Weights of a small sound classifier: norm rmsnorm, held-out accuracy 97%.
Rows from block 6, named by matrix and row number. Rows with one number belong to one attention dimension. Each number is 128 + 24 x the weight over its row's rms, rounded and kept within 0 to 255. All counts start at 0. After the name is the row's rms in percent of the matrix's.
# q: attention query (model.blocks.6.attn.q.weight, 384x384), inputs 288-383
# k: attention key (model.blocks.6.attn.k.weight, 384x384), inputs 288-383
q.304 113 [122 139 117 141 119 112  96 109  95  98 114 150  95 126 129 120 117 138  58 119 137 109 144 108 149 102 117 133 131  90 123 122 112 162 116 107 129 115 119 104 137 119 134 113 151 102 129 109 106 148 102 114 107 162 133  99 158 109  92  77 127 129  93  90 108 102 130 144 117 147 114  87  87 106 122  81 117 126 114 132  94 132 107 125 138 126 105  97 136 111 117 116  99 126 110  95]
k.304 122 [119  95 121 121 122 100 155 113  94 122 100  94 121  90 104 117 149 118 121 129 134 133 117 104 120 164 103 135  88 101  94 117 137 104 122 123 118 127 141  88 116  99 100 109 110 139 126  94 128  83 112 123 103 157  85 115 152 143 107 156 108  99 136 121 125 126 131  96 101 129 114 149 102 118 102 130 136  90 120 132 138 118 106 180 161 136 131 143  89  97 110 166 103 110 108  92]
q.305 118 [125  94 169 150 145 159 107 139 137 141 155 131 164 155 157 117 122 160 149 128 151 164 101 119  81 126 138  98 103 143 143 136 113  89 147 113 166 128 106 149  94 135 147 116 100 158 167 148 153  83 126 160 114 137 134 131  86 121 105 124 181 154 141 134 107 137 128 162 151 105 149 108 114  87 155 148 115 136 126 106 148 135 144 107 104  79 178 132 117 111 112  87 155 121 116 131]
k.305 117 [ 85  84 165 143 128 147 126 114 109 144 149  96 131 112 133 124 115 134 107 160 138 171 125 118 110 124 141 143 115 119 142 114 135 140 134 106 130 159 138 101 147 130  77 114 107 109  81 138 103  93 119 173  83  99  60 160  99 150 123 152 106 112 149 143 110 186 151 130 105 155 137 113  90 162  98 153 163 126  96  84 136  99 120 134 115 140 121 165 109 162 145 111 152  72 150 117]
q.306 114 [131  92 136 115 121 155  84 121  72 157 140  75 158 124 137 128 113 164 154 173 125 104  90 147 120 165 119 101 121 130 121 136 110  88 163 130 186 118 135 128 164 124 140 133  92 117 156 148 131 126 125 179  81 125 104 148 120 127 106 114 152 151 119 118 110 146 165 149 139  94 142 124 123 142 172 148 156 111 136 121 156 147 134 136 109 122 137 141 140 161 111  82 123 102 127 122]
k.306 111 [111 117 131 122 132 127 187 132 142 107 149 128 146 130 112 144 186 126 121  68 135 102 136 152 100 121 142 117 101  95 112 131 109 158 112 159 129 138  88 118 114 144 104 136 122 124 134 138  91  80  88  95 124 149 110  96 149 100 108 126 111 116 135 102  86 137 119 134 116 132 104 135 138 131 102 159 115 135 107 177 154 138 159 101 108 133 133 150  58  95 108  99 143 159 159 138]
q.307 113 [100 123 164  84 166  92 144 121 126  99 110 107 125 145  98  84 127  82 100 132 140 124 169 119 103 140 133 117 152 148 141 132  86 127 170 132 155 129 145 114  81 151  42  95  87 117  87 126 141 101 133 115 109 135  90 146 110 119 132 118 118 140 126 124  91 161 105 112 139 120 125 133  76 151 133 150 105 133 120 130 120 100 124 111 102 127 121 144  56 102 122 137 140 118 104 160]
k.307 135 [156 140 144 140 142 130 118 122 145 157 135 168 146 148 169 154 110 150 156 173 127 158 140 161 152 141 144 148 160 135 145 150 177 137 166 132 160 156 150 130 121 114 157 103 131 155 138 168 143 168 176 170 132 135 123 156  98 124 153 154 179 162 130 152 172 176 157 141 149 118 182 147 135 135 153 152 146 144 113 133 164 116 151 120 150 137 133 161 162 135 148 129 156 115 177 105]
q.308 115 [183 143 172 107 126 143 106 140 107 136 117 125 144 145 111 155 160 141 146 144 150  91 138 163 145 143 183 131 158 166 105 166 115 156 155 168 116 114 184 159 109 136 175 169 119 134 175 122 149 143 131 153 123 112 139 135  91 103 136  99 157 152 129 159 150 109 125 130 147 113 112 130 131 108 145  93 136 118 120 168  94 122 144 117 140 162 161 133 170 130 175 100 154 140 137 138]
k.308 111 [124 133 122 137  96 129 135 122 105 124 123  93 100  90 141  98 120 135 154 147 118  95 119 136 116 163 120 138 127 111 101 113 117 122 120 105 104 123 158 129 113 112 138 125 139 142 134 125 116 122 143  87 101 124 115 117 113 139  85 169  76 135 141 135 157 116 105 118 131 157  78 148 130 106  95  94 108 115 173 145  97 139 100 157  86 116 127 104  90 140 136 198 100  93  87 109]
q.309 101 [163  87 131 144 158 133 164 114 141 172 151 166 185 169 172 161 135 134 152 153 158 197 107 121 140 166 135 131 151 129 151 116 127 136 181 117 130 139 185 145 121 138 110 126 134 155 132 121 155 116 116 160 119 170 116 119 140 155 147 130 133 122 153 157 125 144 174 143 148 148 156 182 129 150 129 119 128 137  91 147 123 153 131 137 115 117 134 139 117 124 104 112 109  90 140 175]
k.309 095 [123 145 170 126 145 148 143 182 146 161 129 151 142 108 161 141 170 127 133 117  91 151 143 138  77  91  95 105 151 106 140 158 152 156 138 100 146 107 124  98 115 127  84  89 106 121 131 166 160 151 156 134 141 155 176 175 126 161 109 121 170 112  99 108 122 122 154 136 148 105 151 113 100 148 172  88 125 144  91 102 107 165  74 124 126 140 123 107 143 136 139  91 168 134 110 150]
q.310 096 [129  75 124 115 137  96 120 116 119  82 107 139  94  80 168 106  98 143 152 101 138  92 112 103 106 126 135  72 181 163 115 163 113 148 116 149 138 112 142 101 153  88 165  80 113 103 154 137 144 136 177 126 123  98 148 103  98 136 131  96 120 128 129 116 127 143  87 116 146 129  62  94 143 132 147 127 144 123 149 117 157 129 153 129 106 159 145 106 142 126 105 142 176 138 110 104]
k.310 104 [158  84 155 105 125 144 138 141 139 140 138  54 124 127  72 133 140 103  66  77 116 143 138 147 139 131 116 113 107 168 134 134 113  96  73 158 142 126  98 131 113 140 135 103  97  96 142 151 165 101  99 138 158 153 117 140 171 111 122 122 117 125 138 110 108 138 105 134 125  73 131 134 165 114 125 146 141 161 114 107 144 115 141 107 120 117 111 141  92 144 154  92 158 164 130 134]
q.311 089 [ 98 135 153  77  91 158 120 101 128 149 138 126 159 138 131 119 126 117  80 141 102 115 126 139 148 123 105 120 129 123 103  80 161 122 115 126 125 142 146 108 131 110 148 146 144 112  99 120  90 134 128 130 125 122 118 127 133  67 152 175 150  89 123 112 142 135 122  96 104 123  99  95 130  99 109 125 140 129 118 119 139  76 123 128 131 158 103 131 110 141 139  72 139  98 113 131]
k.311 087 [130  98  75 137 107 120 107 111 130 133 131 153 126  95  99 151 104 125 129 156 157 116 102 110  78 126 170  94  37  82 103 119 144 136 121 151  70 144 165 176 158 117  97 159 138 134 129 127 129 128  98 118 145 118  87  81 114 114 122 154 142 115 131 133 155 127 143 145 133 166 121 140 143 127 106 110  99 119  85 135 104 130 130 190 169 116 168 123 158 138 147  96 123 136 149 128]
q.312 086 [141 127 131 126 132 126 136 152 219  85 105 114  87 104 105 119 155 126 111 103  97 142 146 134  94  84 151 128 157 158 130 142 103 143 104 155 114 127 100 160 122 147 137 140 123 113 106 117 139 132 142 163 149 129 127 161 121  84 162 150 110 101 110 131 121 125  99  86 144 173  91  88 113 149 150 168 122 142 156 114 138 156 135 118 119 194 134 130 143 167 110 147 142 155  71 118]
k.312 080 [153 147 137 107 131 116 142 145 123 105 148 109 124  95 110 138 151 116 152 110 178 102 133 113  89 144 170  90  99  99  78 134 113 123  83 159 124 143 110 106 123 176 141 152 156 119 130 105 109 148 115 121 143 154 143 138 157  79 124 102 160 124 132 126 131 136 124 151 132 126 132 145 148 131 143 134  99 108  91 157 142 130 171 165 131  91 152 104 117 115 113 114 157 131 148 143]
q.313 081 [101  96 112  97  97 142 171 139 168 132 114 118 102 125 139 144 180 108 138 112  73 134 145 136  97  85 108 113 145 112 133  98 124 109 101 113 136 145 154 180  92 103  81  99 138 123 113 163 124 104 101 122 175 108 158  96 132 138 145 148 156  93 128  65  99  80 152 122 148 177 128 123 134 112 145 150  97 139  94 106 128 118 113 151 158 138 123 125 176 130 120 107 126 149  65 142]
k.313 084 [145 120 144 142 193 120 148 119 138 132 103  61 100 100 133 178 135 142 115 110 147 137 131 144 137 144 159 131 126 108 120 155 154 162 112 155 136 126 138 135 139 146 138 175 135 149 132 111 119 124 118 159 190 175 101 144 136 122  94 137 131 151 141 117 127 140 105 123 110  90 122 103 175 113  99 120 125 126 172 130 137 123 158 159  75 190 150  98  94 124 165 135 136 142 176 103]
q.314 088 [143 128 136 111 151 186 156 107  84 132 135 147 108 127 115 134 131 123 124 167 173 117 125 172 147 166 137 158 102  95 141 132 168 166 147 116 130 142 105 118 168 141 123 167 144 133 151 117 109 120 106  91  84 135 119 151 138 105 122 113 138 145 102 151 139 131 167 131 106 132 163 173 127 142 142  91 118 127  80 143  99 123 114 156 141 104 127 123 151 137 169  89 135 113 154 133]
k.314 086 [ 85 134 115 137 118 141 151 125 106 174 108 134 137 148 145 143 114 133 132 154 116 143 142 146 113 134 130 159 163 136 120  93 126 160 219  98 134 157 131 114 105  97 121  84 136 113 121 137 118 163 208 138 118 115 109 129 119 143 131 110 129 118 149 149 123  82 154 128 138 124 118 101 104 153 130 150 129  86 158 119 142 141 117 141 176 129 123 112 134 135 126 159  71 118 142 123]
q.315 077 [127 144 128 159 151  85 129 150  87 119 104 140 100 139 153 119 105 128 145  84 148 122 128 112 127 169 172 112 123 176 117 121 119 132 162 173  95 107 139 127 119 115 177 104 116 110 125 136 156 122 152 136 135 125 121 177 149 116 151 145 113 154 137 127  99 134 141 174 117 124 120 170 127 163 111 116 111 148 162 137 125 184 133 100 144 142 137 149 115 147 107 129 133 127 139 140]
k.315 077 [ 98 143 164 100 114 111  87 168 108 135 100 181 164 156 173 124 103 126  92 112 126 134 115 110  91 123 125 115 143 149 167 136  81 126 111 134 134 139  87 116 120 131 135 100 162 133 117 143 114 154 155 175 117 105 127 109  84 153 159 123 134 154 138 126 111 116 146 127 130 126 117 140 125 106 139 130 123  95 122 119  79 156 132 122 102 133  60 132 143 112 161 105 151  98  76 139]
q.316 085 [100 117 127  80  88 111 132 114 146 114 161 109  98 138 139 132 147 103  91  98 107 116 118 120 128 100 126 128 184 148 124 107  84 156 129 137 136 167 141 157 116 112  96 134 120 103 119  91 142 102 159 138 130 109 153 112 137 126 114 143 149  81 131 109 107 106 110 139 126 135 101  63 151  94 118 135 138 128 127  97 158 122 137  98 123 126  81 114 142 109 121 121 110  87 111 107]
k.316 094 [161 113 121 133 145 136 148 147 164 103 172  83 132 123  97 146 179 136 139 120 138 138 135 162 140 166 144  93 127  84  98 155 117 114 106 136 122 125 161 125 147 132 132 179 106 119 165  80 154  76 105 110 131 171 140  84 162 107 104 126 123 122 131  98 144 129 125 107 113 134 146 128 124  92 130 129 152 146 100 148 142 110 137 144 127 107 139 144 112 133 134 143 164 130 155 144]
q.317 078 [169 119 120 122  82 147  60 103 107 169 159  94 135 153 159 165 109 124  94 136 125 112 104 143 140 149 123 143 147 140 142  98 128 124  92  90 139 141 143 131 142  78 113 156 134 146 115 156 136 102 129 126 120 122 139 114 119 126  84 124 129 106 134 131  75 123 120 136 128 127 116 115  85  62 108 126 174 162 154 117 109 106 118 141  89 161 121 140 134 121 151 115 102 109 123 122]
k.317 076 [125 100  92 167 126 155 151 120 119 134 162 128 109 108 138 117 175 125  94 130 175 122  82 150 127 115  94 102  77 112  89 135 124  95  82 110  96 147 145 178 132 129 104 183  94 122 130 132 150 116  93  95 127 120 138  57 152 120 115 161 115 105 158 108  75 117 162 117 101 139 146 124 117  94 122 121 156 102 115 140 134 123 150 111 132 103 153 171 160 101 151 136 103 101 100 157]
q.318 076 [116 143 114 103  99 130  93  47 129 125 182 109 136 100 115 125 146 105 120 149 116 133 126 164 145 106 111  92 162 104  66  90 128 156 150 100 132 179 102 153 106  86  82 145 162 155 142 146 118 112 117 136 133 107 140 143 145 128  85 151 143 121 117 103  83 134 111 133 105 153 154 147 145 111 107 175 109 107 145 145 134 121 134 120 130 101 101  88 109 104 109 138  87 137 135 112]
k.318 077 [134  66 134 144 134 126 109 155 121 133 119  70 126 131  63 144 139 142 134 144 132 129 123 131 146 199 124 121 139  99 157 150 125 118 177 190 127 125 149 157 129 125 141 148 116 138 136 122 134  96  65 119 151 165 125 121 124 123  59 159 118 134 130 138 123 120  95 142 106 155 124 140 154  85 130 133 153 145 135 120  99 103 155  99 123 135 168 126 160 156 121 193 146 106 114 135]
q.319 079 [102 133 178  83  94 182  99  95  80 126 148  95 146 157 113 117 108  97 107 171 138 128  80 136 132 146 108  85  88 104  74 146 138 124 125 100 143 165 140 131 144 110 131 158 120 125 127 114 117 118 117 121  95 168 112 123 120 117 100  95 159 124 126 152 121 127  97 119 126 119 133  89 131 109 133 112 149 133 138 143 120 145 149 117 128  71 106 110 128 139 127 118 126  82 172 100]
k.319 083 [124  74 121 101 103 137 143 113 152 113 123  96 119 119 114 118 135 136 152 137 120 131 125 155 107 126  92 130 131 102 103 125 142  89 150 128  98 129 168 147 144 117 120 131 108 120 166 164 100  96  98  82 142 156 110  68 139 122 126 191 105  94 130 121 156 130 115 134 166 144 136 128 108 104 116 168 122 111 105 126 161 104 113 141 159  78 154 162 151 144 119 155 100  93 129 130]
q.320 108 [166 122 150 135 169 166 116  76 145 107 100  83 178 160 170 101 136 130 157 179 117 175 145 114 105  94 156 134 175 152 163 132 152 118 127 139 131 128 132 132 117 127 131 108 115 161 154  79 139 155 120 127 138 159 118 149 114 123 144 105 159 115 121 154 124 154 122 148 150  97 121 127 160 134 126 124 146 148 117 113 113 104 134 129  75 120 111 150 158 157  90 137 101 142 109 139]
k.320 095 [129 108 134 169 136 151 138  89 143 129 154 161 150 104 168 122 162 144 135 115  88 164 145 138 128 103 133 100 139  95 168 116 146 141 144 123 126 148  95 142 119 174 139 128 143 116 140 131 114 135 123 120 155 152 150 161 138 104 132 157 158 153 142 127 104 152 155 153 118 119 160 148 141 141 158 165 135 127 104 111 122 144 151 132 143 119 112 134 132 159  58 117  73 150 138 122]
q.321 106 [146 103 121 114 112 102  91 144 127  88 120 162 109 126 141 113 139 138 113 108 117 151 118 154 157 135  96 125 115 164 165 117  97 141  84 106 116  94 171 101 180 106 149 155 143 150 112 158 111 122 150 113 113  77 127 112 155 146  99  97  91 121 161  91 114 138  97 113 124 124 105 104  89 121 131 152 142  80 191 121 145 166 145 136 149 183 151 154 132 120 112 157 140 174 128 122]
k.321 110 [141 122 108 107 135  91 134 150 168 120 110 121  68  89  93  89 152  98 114 118 103 130 137 149 118 131  90 107 147 113 106  78 109 161 121 150  78 115 120 126  94 171 111  98 109 143 105 152 138 131 125  57 132 116 156  98 163 110 156  94  86 116 114  90 125 108  90  80 126  79 117 136 114 129 161 128  81 140 134  96 104 123 110 150 142 144 103 105 123  76 154 144 101 146  97 112]
q.322 130 [ 82 132 106 143  92 108 106 165 154 110 128 136 105  95 129 152 133 122 104 113 130 132 136 106 115 115 145 152  88  87 149 119 106 129 104 135 121 109 125 107 137  74 107 142 101 117 136 109  98  86 100 113 132  94 114 122 136  95 121 143 122 108 157  88  89  99  92 136 131 131 126  87 118  81  99 125 145 162 161 132 120 152 112 114 169 122 124 118 134 141  87 136 148 139 113  92]
k.322 091 [138 122  99 163 147 120 126 153 124 167 158 125 145 150 161 189 137 127 139 141 139 123 112 116 121 134 174 141 138 193 174 180 136 130 168 123 181 141 156 159 121 127 163 116 122 139 124 151 135 136 153 172 157 114 105 158 100 150 123 151 187 163 148 154 133 120 131 182 141 162 168 168 121 125  90 145 178 169 132 117 152 131 131  80 150 126 116 144 108 133 128 158 165 135 142 149]
q.323 122 [121  89 132 176 118 122 146 130 116 113 142 119 135 101 129 161  96 147 173 143 108 127  90 105 115 110 153 113  85 109 121 120 114  99 131  81 122 100 119 116 121 121 114  92  74 165 120 117 121  86 142 128 122 160 118  90 137 108 179 141 134 123 169  79  99 136 125 143 144 161 116  98 104  98 131  82 152 101 109 143 141 138 111 133 101  86 115 138  95  95  64 138 123 137 146 122]
k.323 086 [137 120 104 148  85 151  96 151 124  89 124 139 154 113 129 113 146 123 161 125 108 108 144 118  98 153 102 128 113 151 126 124  96  87 149  55 125 151 154 120 141 131 131 145 115 141 141  96 109 111 115 117  75 123 118 128 103 122 118 123 120 126 141 127 148 119  93 135  95 145 114 170 152 118 139  93 182  77 112 141  98 102 148 101 154  87 126 100 107 102 111 126 150 118 141 141]
q.324 130 [174 169 180 127 159 112 189 174 136 100 116 135 126 162 113  98 136  77 108 120 146 121 166 138 152 143 139 126 156 178 125 161 118 114 116 180 140 125 163 130 125 172 152 158 116 123 149 156 111 139 149 121 122 135 114 168 116 136 159 133 128 159 131 173 141 153  65 122 141  90 134 176 116 153 130 172 116 171 131 113 131 116 148 107 127 148 164 138 118 148 170 123 159 141 165 149]
k.324 116 [160 163 114 149 161 144 147 121  83 161 132 121 142 145 159 127 133 195 115 129 139 163 133 108 120 112 129 135 114 151 196 136 119 110 136 112 129 131 142 150 139 126 177 164 131 126 111 175 134 151 141 136 134 117 111 117 111 181 141 131  96 154 140 147 107 142 189 143 126 128 120 108 136 161 137 136 169 141 139 167 151 138 151 151  99 149 165 144 151 139 133 146 117 121 162 133]
q.325 099 [117 128  99 142 162 132 146 119 158 105 116 120 167 142  92 121 119 111 110 158 116 114 119 132 156 135 128 131 117 145 145 130 104 143 102  99 121  66 137 133 143 162 111 148  89 145 104 137 128 164 103 109 120 151 116 148 146  95 163 153 121  96 117  89 110  91 138 115  96 137 168 115 112 147 115 157 147 100 139 160 154 141 136 151 142 103 128 146 125 118 157 153 143 150 171 155]
k.325 095 [165 151 130 164 148 162 109 134 129 125 142 114 127 148 146 161 162 148 157 121 130 137 125 107 149 131 171 128 120 143 142 124 136 135 182 136 140  96 136 145 130 104 163 149 137 133 137 104 145 153 127 167 127 165 146 153 139 135 155 159 147 185 138 167 114 161 104 164 145 128 143 138 143 119 117 148 160 149 148 169 123 160 137  93 113 189 156 134 137 134 117 126 144 140 147 128]
q.326 100 [120 154 164 129 130 180 115  74 135 109  98 108 140 138 113 105 119 142 109 156 104 119 142 116 156 156 102 143 180 168 115  92 148 146 107 144 100 221  97 139 102 112 173 134 128 128 124  86  99 120 133 137  94 115 112 139 119 112 132 106 128 152 120 179 136 105 149 115  98 133 109 112 128 103 123 145 115 138 115 102 126  88 136 137 131 107  83  96 155 138 157  99 130  84 147 120]
k.326 100 [136 157 168 150 184 158 157 172 148 146 117 129 141 164 149 137 161 169 103 114 116 110 123 137 123 111 147 104 113 158 131 140 115 110 127 137 105  90 134 148 106 162 163 129 109  67 139 135 176 137 136 168 152 124 156 180 154 108 106 126 129 157 120 117 105 105 166 161 150 140  98 121 139  79 132 128 173 160 153 120 130 152 115 118 113 133 113 123 138 164 122 109 114 137 135 139]
q.327 091 [150 105 122  82 146  86  94  93 159 134 131 117 107 140 126  95  95  85 136 159  87 109 107 122 124 168  95 116 155 153 151 129 139 107  94 134 109 130 161 123  94 131 120 111 125 138 104  98 136 150 143 163 112 171 136  90 127 149 145  64 142 140  87 170 142 159  85 154 151 142 124 126 112 138 162 111 124 130 116 132  83 102  94 132 131 100 110 117 132 126 130 143  94 143  80 139]
k.327 087 [128 143 104  98  94 115 105 185 128 159  94 143 116 152 128 122 126 131 149 129 125 104 160 136 133 119 157 126 133 147 136 166 121 146 155 130 119 133 155 113  83 129 108 112 118 119 151 114 125 154 158 129 180 159 106 151 135 168  92 132 125 158 109 121  84 168 111 113 128 139  95 125 142 132 134 113 134 150 113 140 131 164  98 129 173 140 129 112 137 105 163 106 152 163 112  97]
q.328 092 [122 133 122  71 102 104  99 118 112 101 104 137 131 130 165 126 129  77 143 139 144 135 121 121  99 118 172 120 103 147 123 172 143 150 120 131 130 117 152 141 142 155 153 119 149 145 141 114 149 130 176  75  96 111  97 121 115 139 141 163 172 187 169 133 121 142  93 154 171  80 146 125 163 130 143 116 115 137 146 136  91 128 126 104 127 123 126 130 160 147 118 129 112  98 115 123]
k.328 092 [ 93 151 117  86  97 105 108  77 110 106  75 129 125 126  92  75  83  98 152 145 138 109 135 133 168 156  81 144 109 155 150 127 163 152 144 125 122 128 144  96 125 115  99 151 161 132  74 131 136 146 119  87  88 110  88 145 113 113 126 127 143 128 105 117 128 124 104  71 124 137 141 106 112 167 130 117 119  93 162 144 131 125 147 159 111 169 114 110  85 102 147 168 139  90  91  99]
q.329 091 [115  91 149 166 121  84 174 185 146 121 141 159 106 138 172 125 135 124 178 108 161 129  99 144 103 122 128 164  85 114 147 181 106 120 179 116 133  98 159 105 114 131  70  85 102 127 128 171 124 145 136 144 162 123 153 132 141 145 128 105 110 105 135 134 151 151 127 155 159 109 130 108 124 138 153 118 160 150 150 144 143 166 164  93 149 136 159 154 150 128  92 159 134 171  98 157]
k.329 097 [ 62 113 105 146 126  68 136  83 102 124 161 130 145 148 134 152 139 113 130 125 144 152 102 113 146 151 104 105  98  90 119  86 155 125 147 107 192 170 127 134 156 113 128 110 154 183 127 119 105 110 115 133  78 105 123  59 124 112 138  99 154 123 155  96 145 129 123 126 116 146 163 128 104 132 128 125 104 110 148 120 116 108 134 147 146  89  93 116 125 122 143 150 120 114 146 149]
q.330 094 [115 117 130 167 140  93 117 136 121 122 151 141 120 146 151 136 152  94 122 114 194 159 105 120  83 140 165 145  97 113 145 166  93 119 134 125  97 114 159 126 123 144 111  91 150 144 160 155 159 128 162 144 139 116 125 170 114 156 133 125 133 150 143 105 114 155 112 156 179 113 150 136 185 163 137 112 137 154 113  90  88 127 151 118 122 103 185 182 147 153 120 104 138 129  98 143]
k.330 100 [ 95 119  98  87  94 107 116 100 124 120 104 113 145  97 104 133 120  92 131 141 114 133 117 120 123 153  81 158 119 116  90  82 140 139 141 120 124 119 158 115 139  80 103 123 129 147  70 124 134 125 150 102 110 106 145  82 111 118 153 131 158 114 127 151 148 144 103 100  87 131 151 123 135 119 110 101  68 105 154 132 100 111 113 148 130 133 128 125 120 102 164 134 123  99 139 105]
q.331 093 [152 123 120 109 131 179 171  86 145 142 120 130 153 139  70 109 126 158 118 137 108 134 158 146 169 142 133 113 181 143 126 110 160 129 125 160 176 192 116 132 122 116 159 148 149 131 138  92 129 157 121 122 111 121 148 124 132  51 134 148 142 161 157 133 110 130 151  82  93 166 138 139 121 145 135 136 140 126 103 142 141 127 162 151 119 133  90 112 168 121 158 131 171 127 133  97]
k.331 089 [151 123 183 128 192 142 134 115 127 125 123 111 115 149 124 104 134 155  73 102 146 104 132 137 128 120 151 139 136 149 154 182 112 119 131 131 141  98  91 135 113 156 156 139 181  93  98 154 161 163 103 125 131 128 160 155 149 124 124 128 148 139 121 134  91 124 147 156 180 117 101 142 143 117 133 136 126 146 146 156 130 103 153 113 115 158 122 108 136 143  98 133 109 120 110 182]
q.332 094 [143 149 157 145 159 176 125 147 139 108 119 123 137 145 159 139 206 151 138 152 168 156 123  98  96 131 197 130 111 144 155 121 130 143 158 134 143 122 137 101 126 153 175 125 161 199 159  97 153 150 133 123 151 133 133 137 140  94 127 144 183 137 140 131 148 146 162 126 168 127 161 132 144 161 170 120 107 154 133 152  94 121 160 115 118 111 154 137 174 144 142 112 162 138 133 138]
k.332 115 [115 147 165 115 108 114  74  90  90 119  92 119 107 124 104 135 121 120 125 147 119 111 115 104 138 150 130 159 146 115  93  99 140 116 133 118 113 121 122 123 163  86 115 135 158 168  92 108 119 116 144 115  94 122 100 125 131  87 134 123 137 137 138 140 150 127 102  93 140 150 131 141 131 150 103 104  82 113 156 151 126 113 127 163 113 147 136 143 139 113 136 151 131  77 115 137]
q.333 098 [120 131 108  88 105 130 183 159 134 112 130  87 126 133 110 123 101 110  99 124  91 102 136 150 179 132 102 149 170 139 110 116 164 115 112 135 150 164 109 151 136 128 128 140 138  85  90 109  68 123 100 107  99 114 150 129 164 127 107 161  80  98 145 119 127 103 111  86  79 150 101 158 110 121 114 164 129 127 121 104 153 139 136 134 126 147  82 119  96 122 138 139 108 157 144 114]
k.333 104 [162  98 115 137 186 149 138 145 159 139 139 123 129 118 166 120 174 153  74 108 112 142 149 127 124  84 162  98 115 151 203 175 119 124 143 139 127 104 103 136  79 159 158 141 126  64 152 142 139 129  96 132 159 119 135 165 144 158 100 119 132 142 121 125  60 114 157 179 133  91 140 127 118 130 135 141 160 153 116 118 110 129 147 107 129 138  95 107 135 150  99 110 141 159 148 133]
q.334 082 [125 139 170 137 128 186 149 109 144 160 119 115 158 144 164 128 154 162 133 138 145 139  99  80 134 182 163  90  85 162 127  88  97 138 151 128 139 176 103  93 119 143 153 108  94 214 121  96 123 129 121 105 127 113  95 146 160  74 149 133 111 152 138 121 126 111 146 109 118 110 128 153 148 149 154 112 121 124 114 167 114 116 154 133 119 101 135 132 159 137 141 111 183 126 129 120]
k.334 088 [114 135 158 129 116  87 113 129  90 157 104 114 130 127  96 127 121 116 156 134 119  69 135 115 138 147 108 141 130 161  92 117 118 138  90 161 117 119 125 111 135  90 119 112 151 140 127 135 117  92 136 153  65 113 125 114 132  93 127 154 165  99 107 140 150 118 125 108 159 131 121 121 126 104  69  88 130 148 135 133 156  80 110 152 127 155 113 118 137 138 151 138 142  81  89 164]
q.335 090 [146 138 100  76 102 148 122 104 134 163 106 141 166 161 100 124 138 141 128 149  82 106 156 122 164 149 109 131 197 153 172 102 202 134 168 145 162 160 133 102 165 164 171 138 141 151 102  92 111 145 112 115 151 116 127 117 156  79 139 156 116 143 156 141 137 152 117  98 129 166 130 153 117 133 139 147 126 133 105 128 158 140 148 138 118 151 121 104 145 146 138 135 147 118 183 102]
k.335 083 [125 140 164 137 172 132  78 136 125 128 130 109  73 163 124 114 129 160 115 116 124 114 137 132 159 120 129 125 141 158 158 155 151 134 131 140 140 117 120 133 113 129 177 136 149  73 115 153 150 149 158 139  92 134 127 190 119 112 124 146 134 128 140 169 111 109 158 133 169 134  91 127 114 151 101 136 139 156 138 129 113 114 119  98 133 165 133 120 140 176 115  98 151 106 110 134]
q.336 096 [142 147 167  68 110 149 158 151 137 142 106 198 151 155 116 122 122 132 148 104 131 136  86 118 165 146 118 120  82 134 116 139  75 106 127 118 138 102 118 138 160 137 124 164 137 140 157 126 132 112 137 137 166  93 142 147 105 164 118  82 131 157 146 134 109 123 147 120  98  98 102 144 120 129 165 130 123 114  79 108 151 132 138 130  98 102 123 174 123 158 139 148 145 164 121 165]
k.336 110 [157 100 142 118 128 149 125 104 132 134 179 154 131 125 123 168 155 116 143 177 158  90 128 179 182 143 168 141 100 133  87 122 104 153 134 154 177 149 113 154 135 116 114 103 162 132 129 103 151 142 129 141 125 121 111 101 112 112 111 127 149 170 160 126 145 114 152 137 117 110 125 136 165 124 121 130 117 128 150 144 148 134 135 116 153 124 131 127 160 119 193 115 144 127 134 152]
q.337 113 [102 100 105 128 126 106 100 121 162 133  87 108 118  89 118 140 163 126 117 155  99 129 178 125  90 110 130 127 166 114 171 105 116 164 144 113 116 119 186 102  82 100 133 107 111 145  85 140 124 100  93  78 152 142 119 127 181 125 134 121 107  76  91  74 106 152 121 109 140 142  81 100 112 125 140  89 123 178 143 116 157 129 127 134 127 125 116 117 159 101  96 118 124 149 110 120]
k.337 100 [154 155 100 134 118  69 185 114 104 140 140  95 115 108  89 149 137  98 110 126 124 179 168 127  78 104  99 109 167 103 150 140 164  99 163 140 134 152 122 158 121 123 108 144 137 108 114 160 168 147 104 100 135  99  83 101 143 122 164 106 120 107 120 130 115 160 151 173 110 107 125 139 107 177  82 185 132 136 100 121 143 160 170 154 124  94 158 155 112 170  94 151 134 164 163 160]
q.338 105 [111 163 120 128 137 120 102 150 111 102 124  99  71 108 120 125 153 141 127 121  96 133 135 117 144 104 160 149 110  94 145 158 143 156 135 152 124 158 120  75 123 140 112 132 100  87  93 130 122 139 118 161 134 115 110 164 133 132 126 125  81 137 112 120 145 115  94 130 122 146 130 119 104 145 126 126 145 153 111 149 155  99 130 160 169  77 143 142 145 109 130 158 118 116 175 125]
k.338 114 [ 99 109  67 130 122  73 135 117 171 105 111 109 103  91 121 124 160 127 147  90 113  97 158 131  72 104 122 109 147  99 135 134 114 174 106  86 122 119 143 136  79 146 113 117  86 126 102 112  74 100 104 102 122 117 126 104 165 120  73  91  92  91 127  67  72 112 107  73  83 126 129 102 113 136 144 108 104  89 169 128 114 124  81 125 145 126 133 115 105  69 127 160 146 134 111 100]
q.339 103 [165 147 147 138 174 184 126 150 141 139  96 127 134 100 117 140 174 128 129 149 132 137 157 146 126 126 190 119 159 143 143 141 124 181 159 118 102 117 106 132 120 158 152 135 154 111 156 147 114 172 158 142 148 110 156 169 116 147 148 132 110 137 113 165 159 164 185 130 164 105 121 121 129 152 169 112 149 154  94 135 134  61 126 129 114 104 134 121 136 172 126  94 132 124 168  98]
k.339 114 [150 108 123  92 138  96 152  99 154  92 126 142 110  83 107 109 170  83 110 119 136 106 133 140  92 111  89 125 135 100 117  81 124 158  67 133 107 141 108 109 122 169  93 104  94 142 118 178 118 110 119  86 106 151 121 100 136 120 114 111 108  83 101  99 137 136 106 110 120 111 106 160  99 135 113  87 106 117  77 124 127 116  88 118 150 108 115 119 107 124 138  82 161 136  76 103]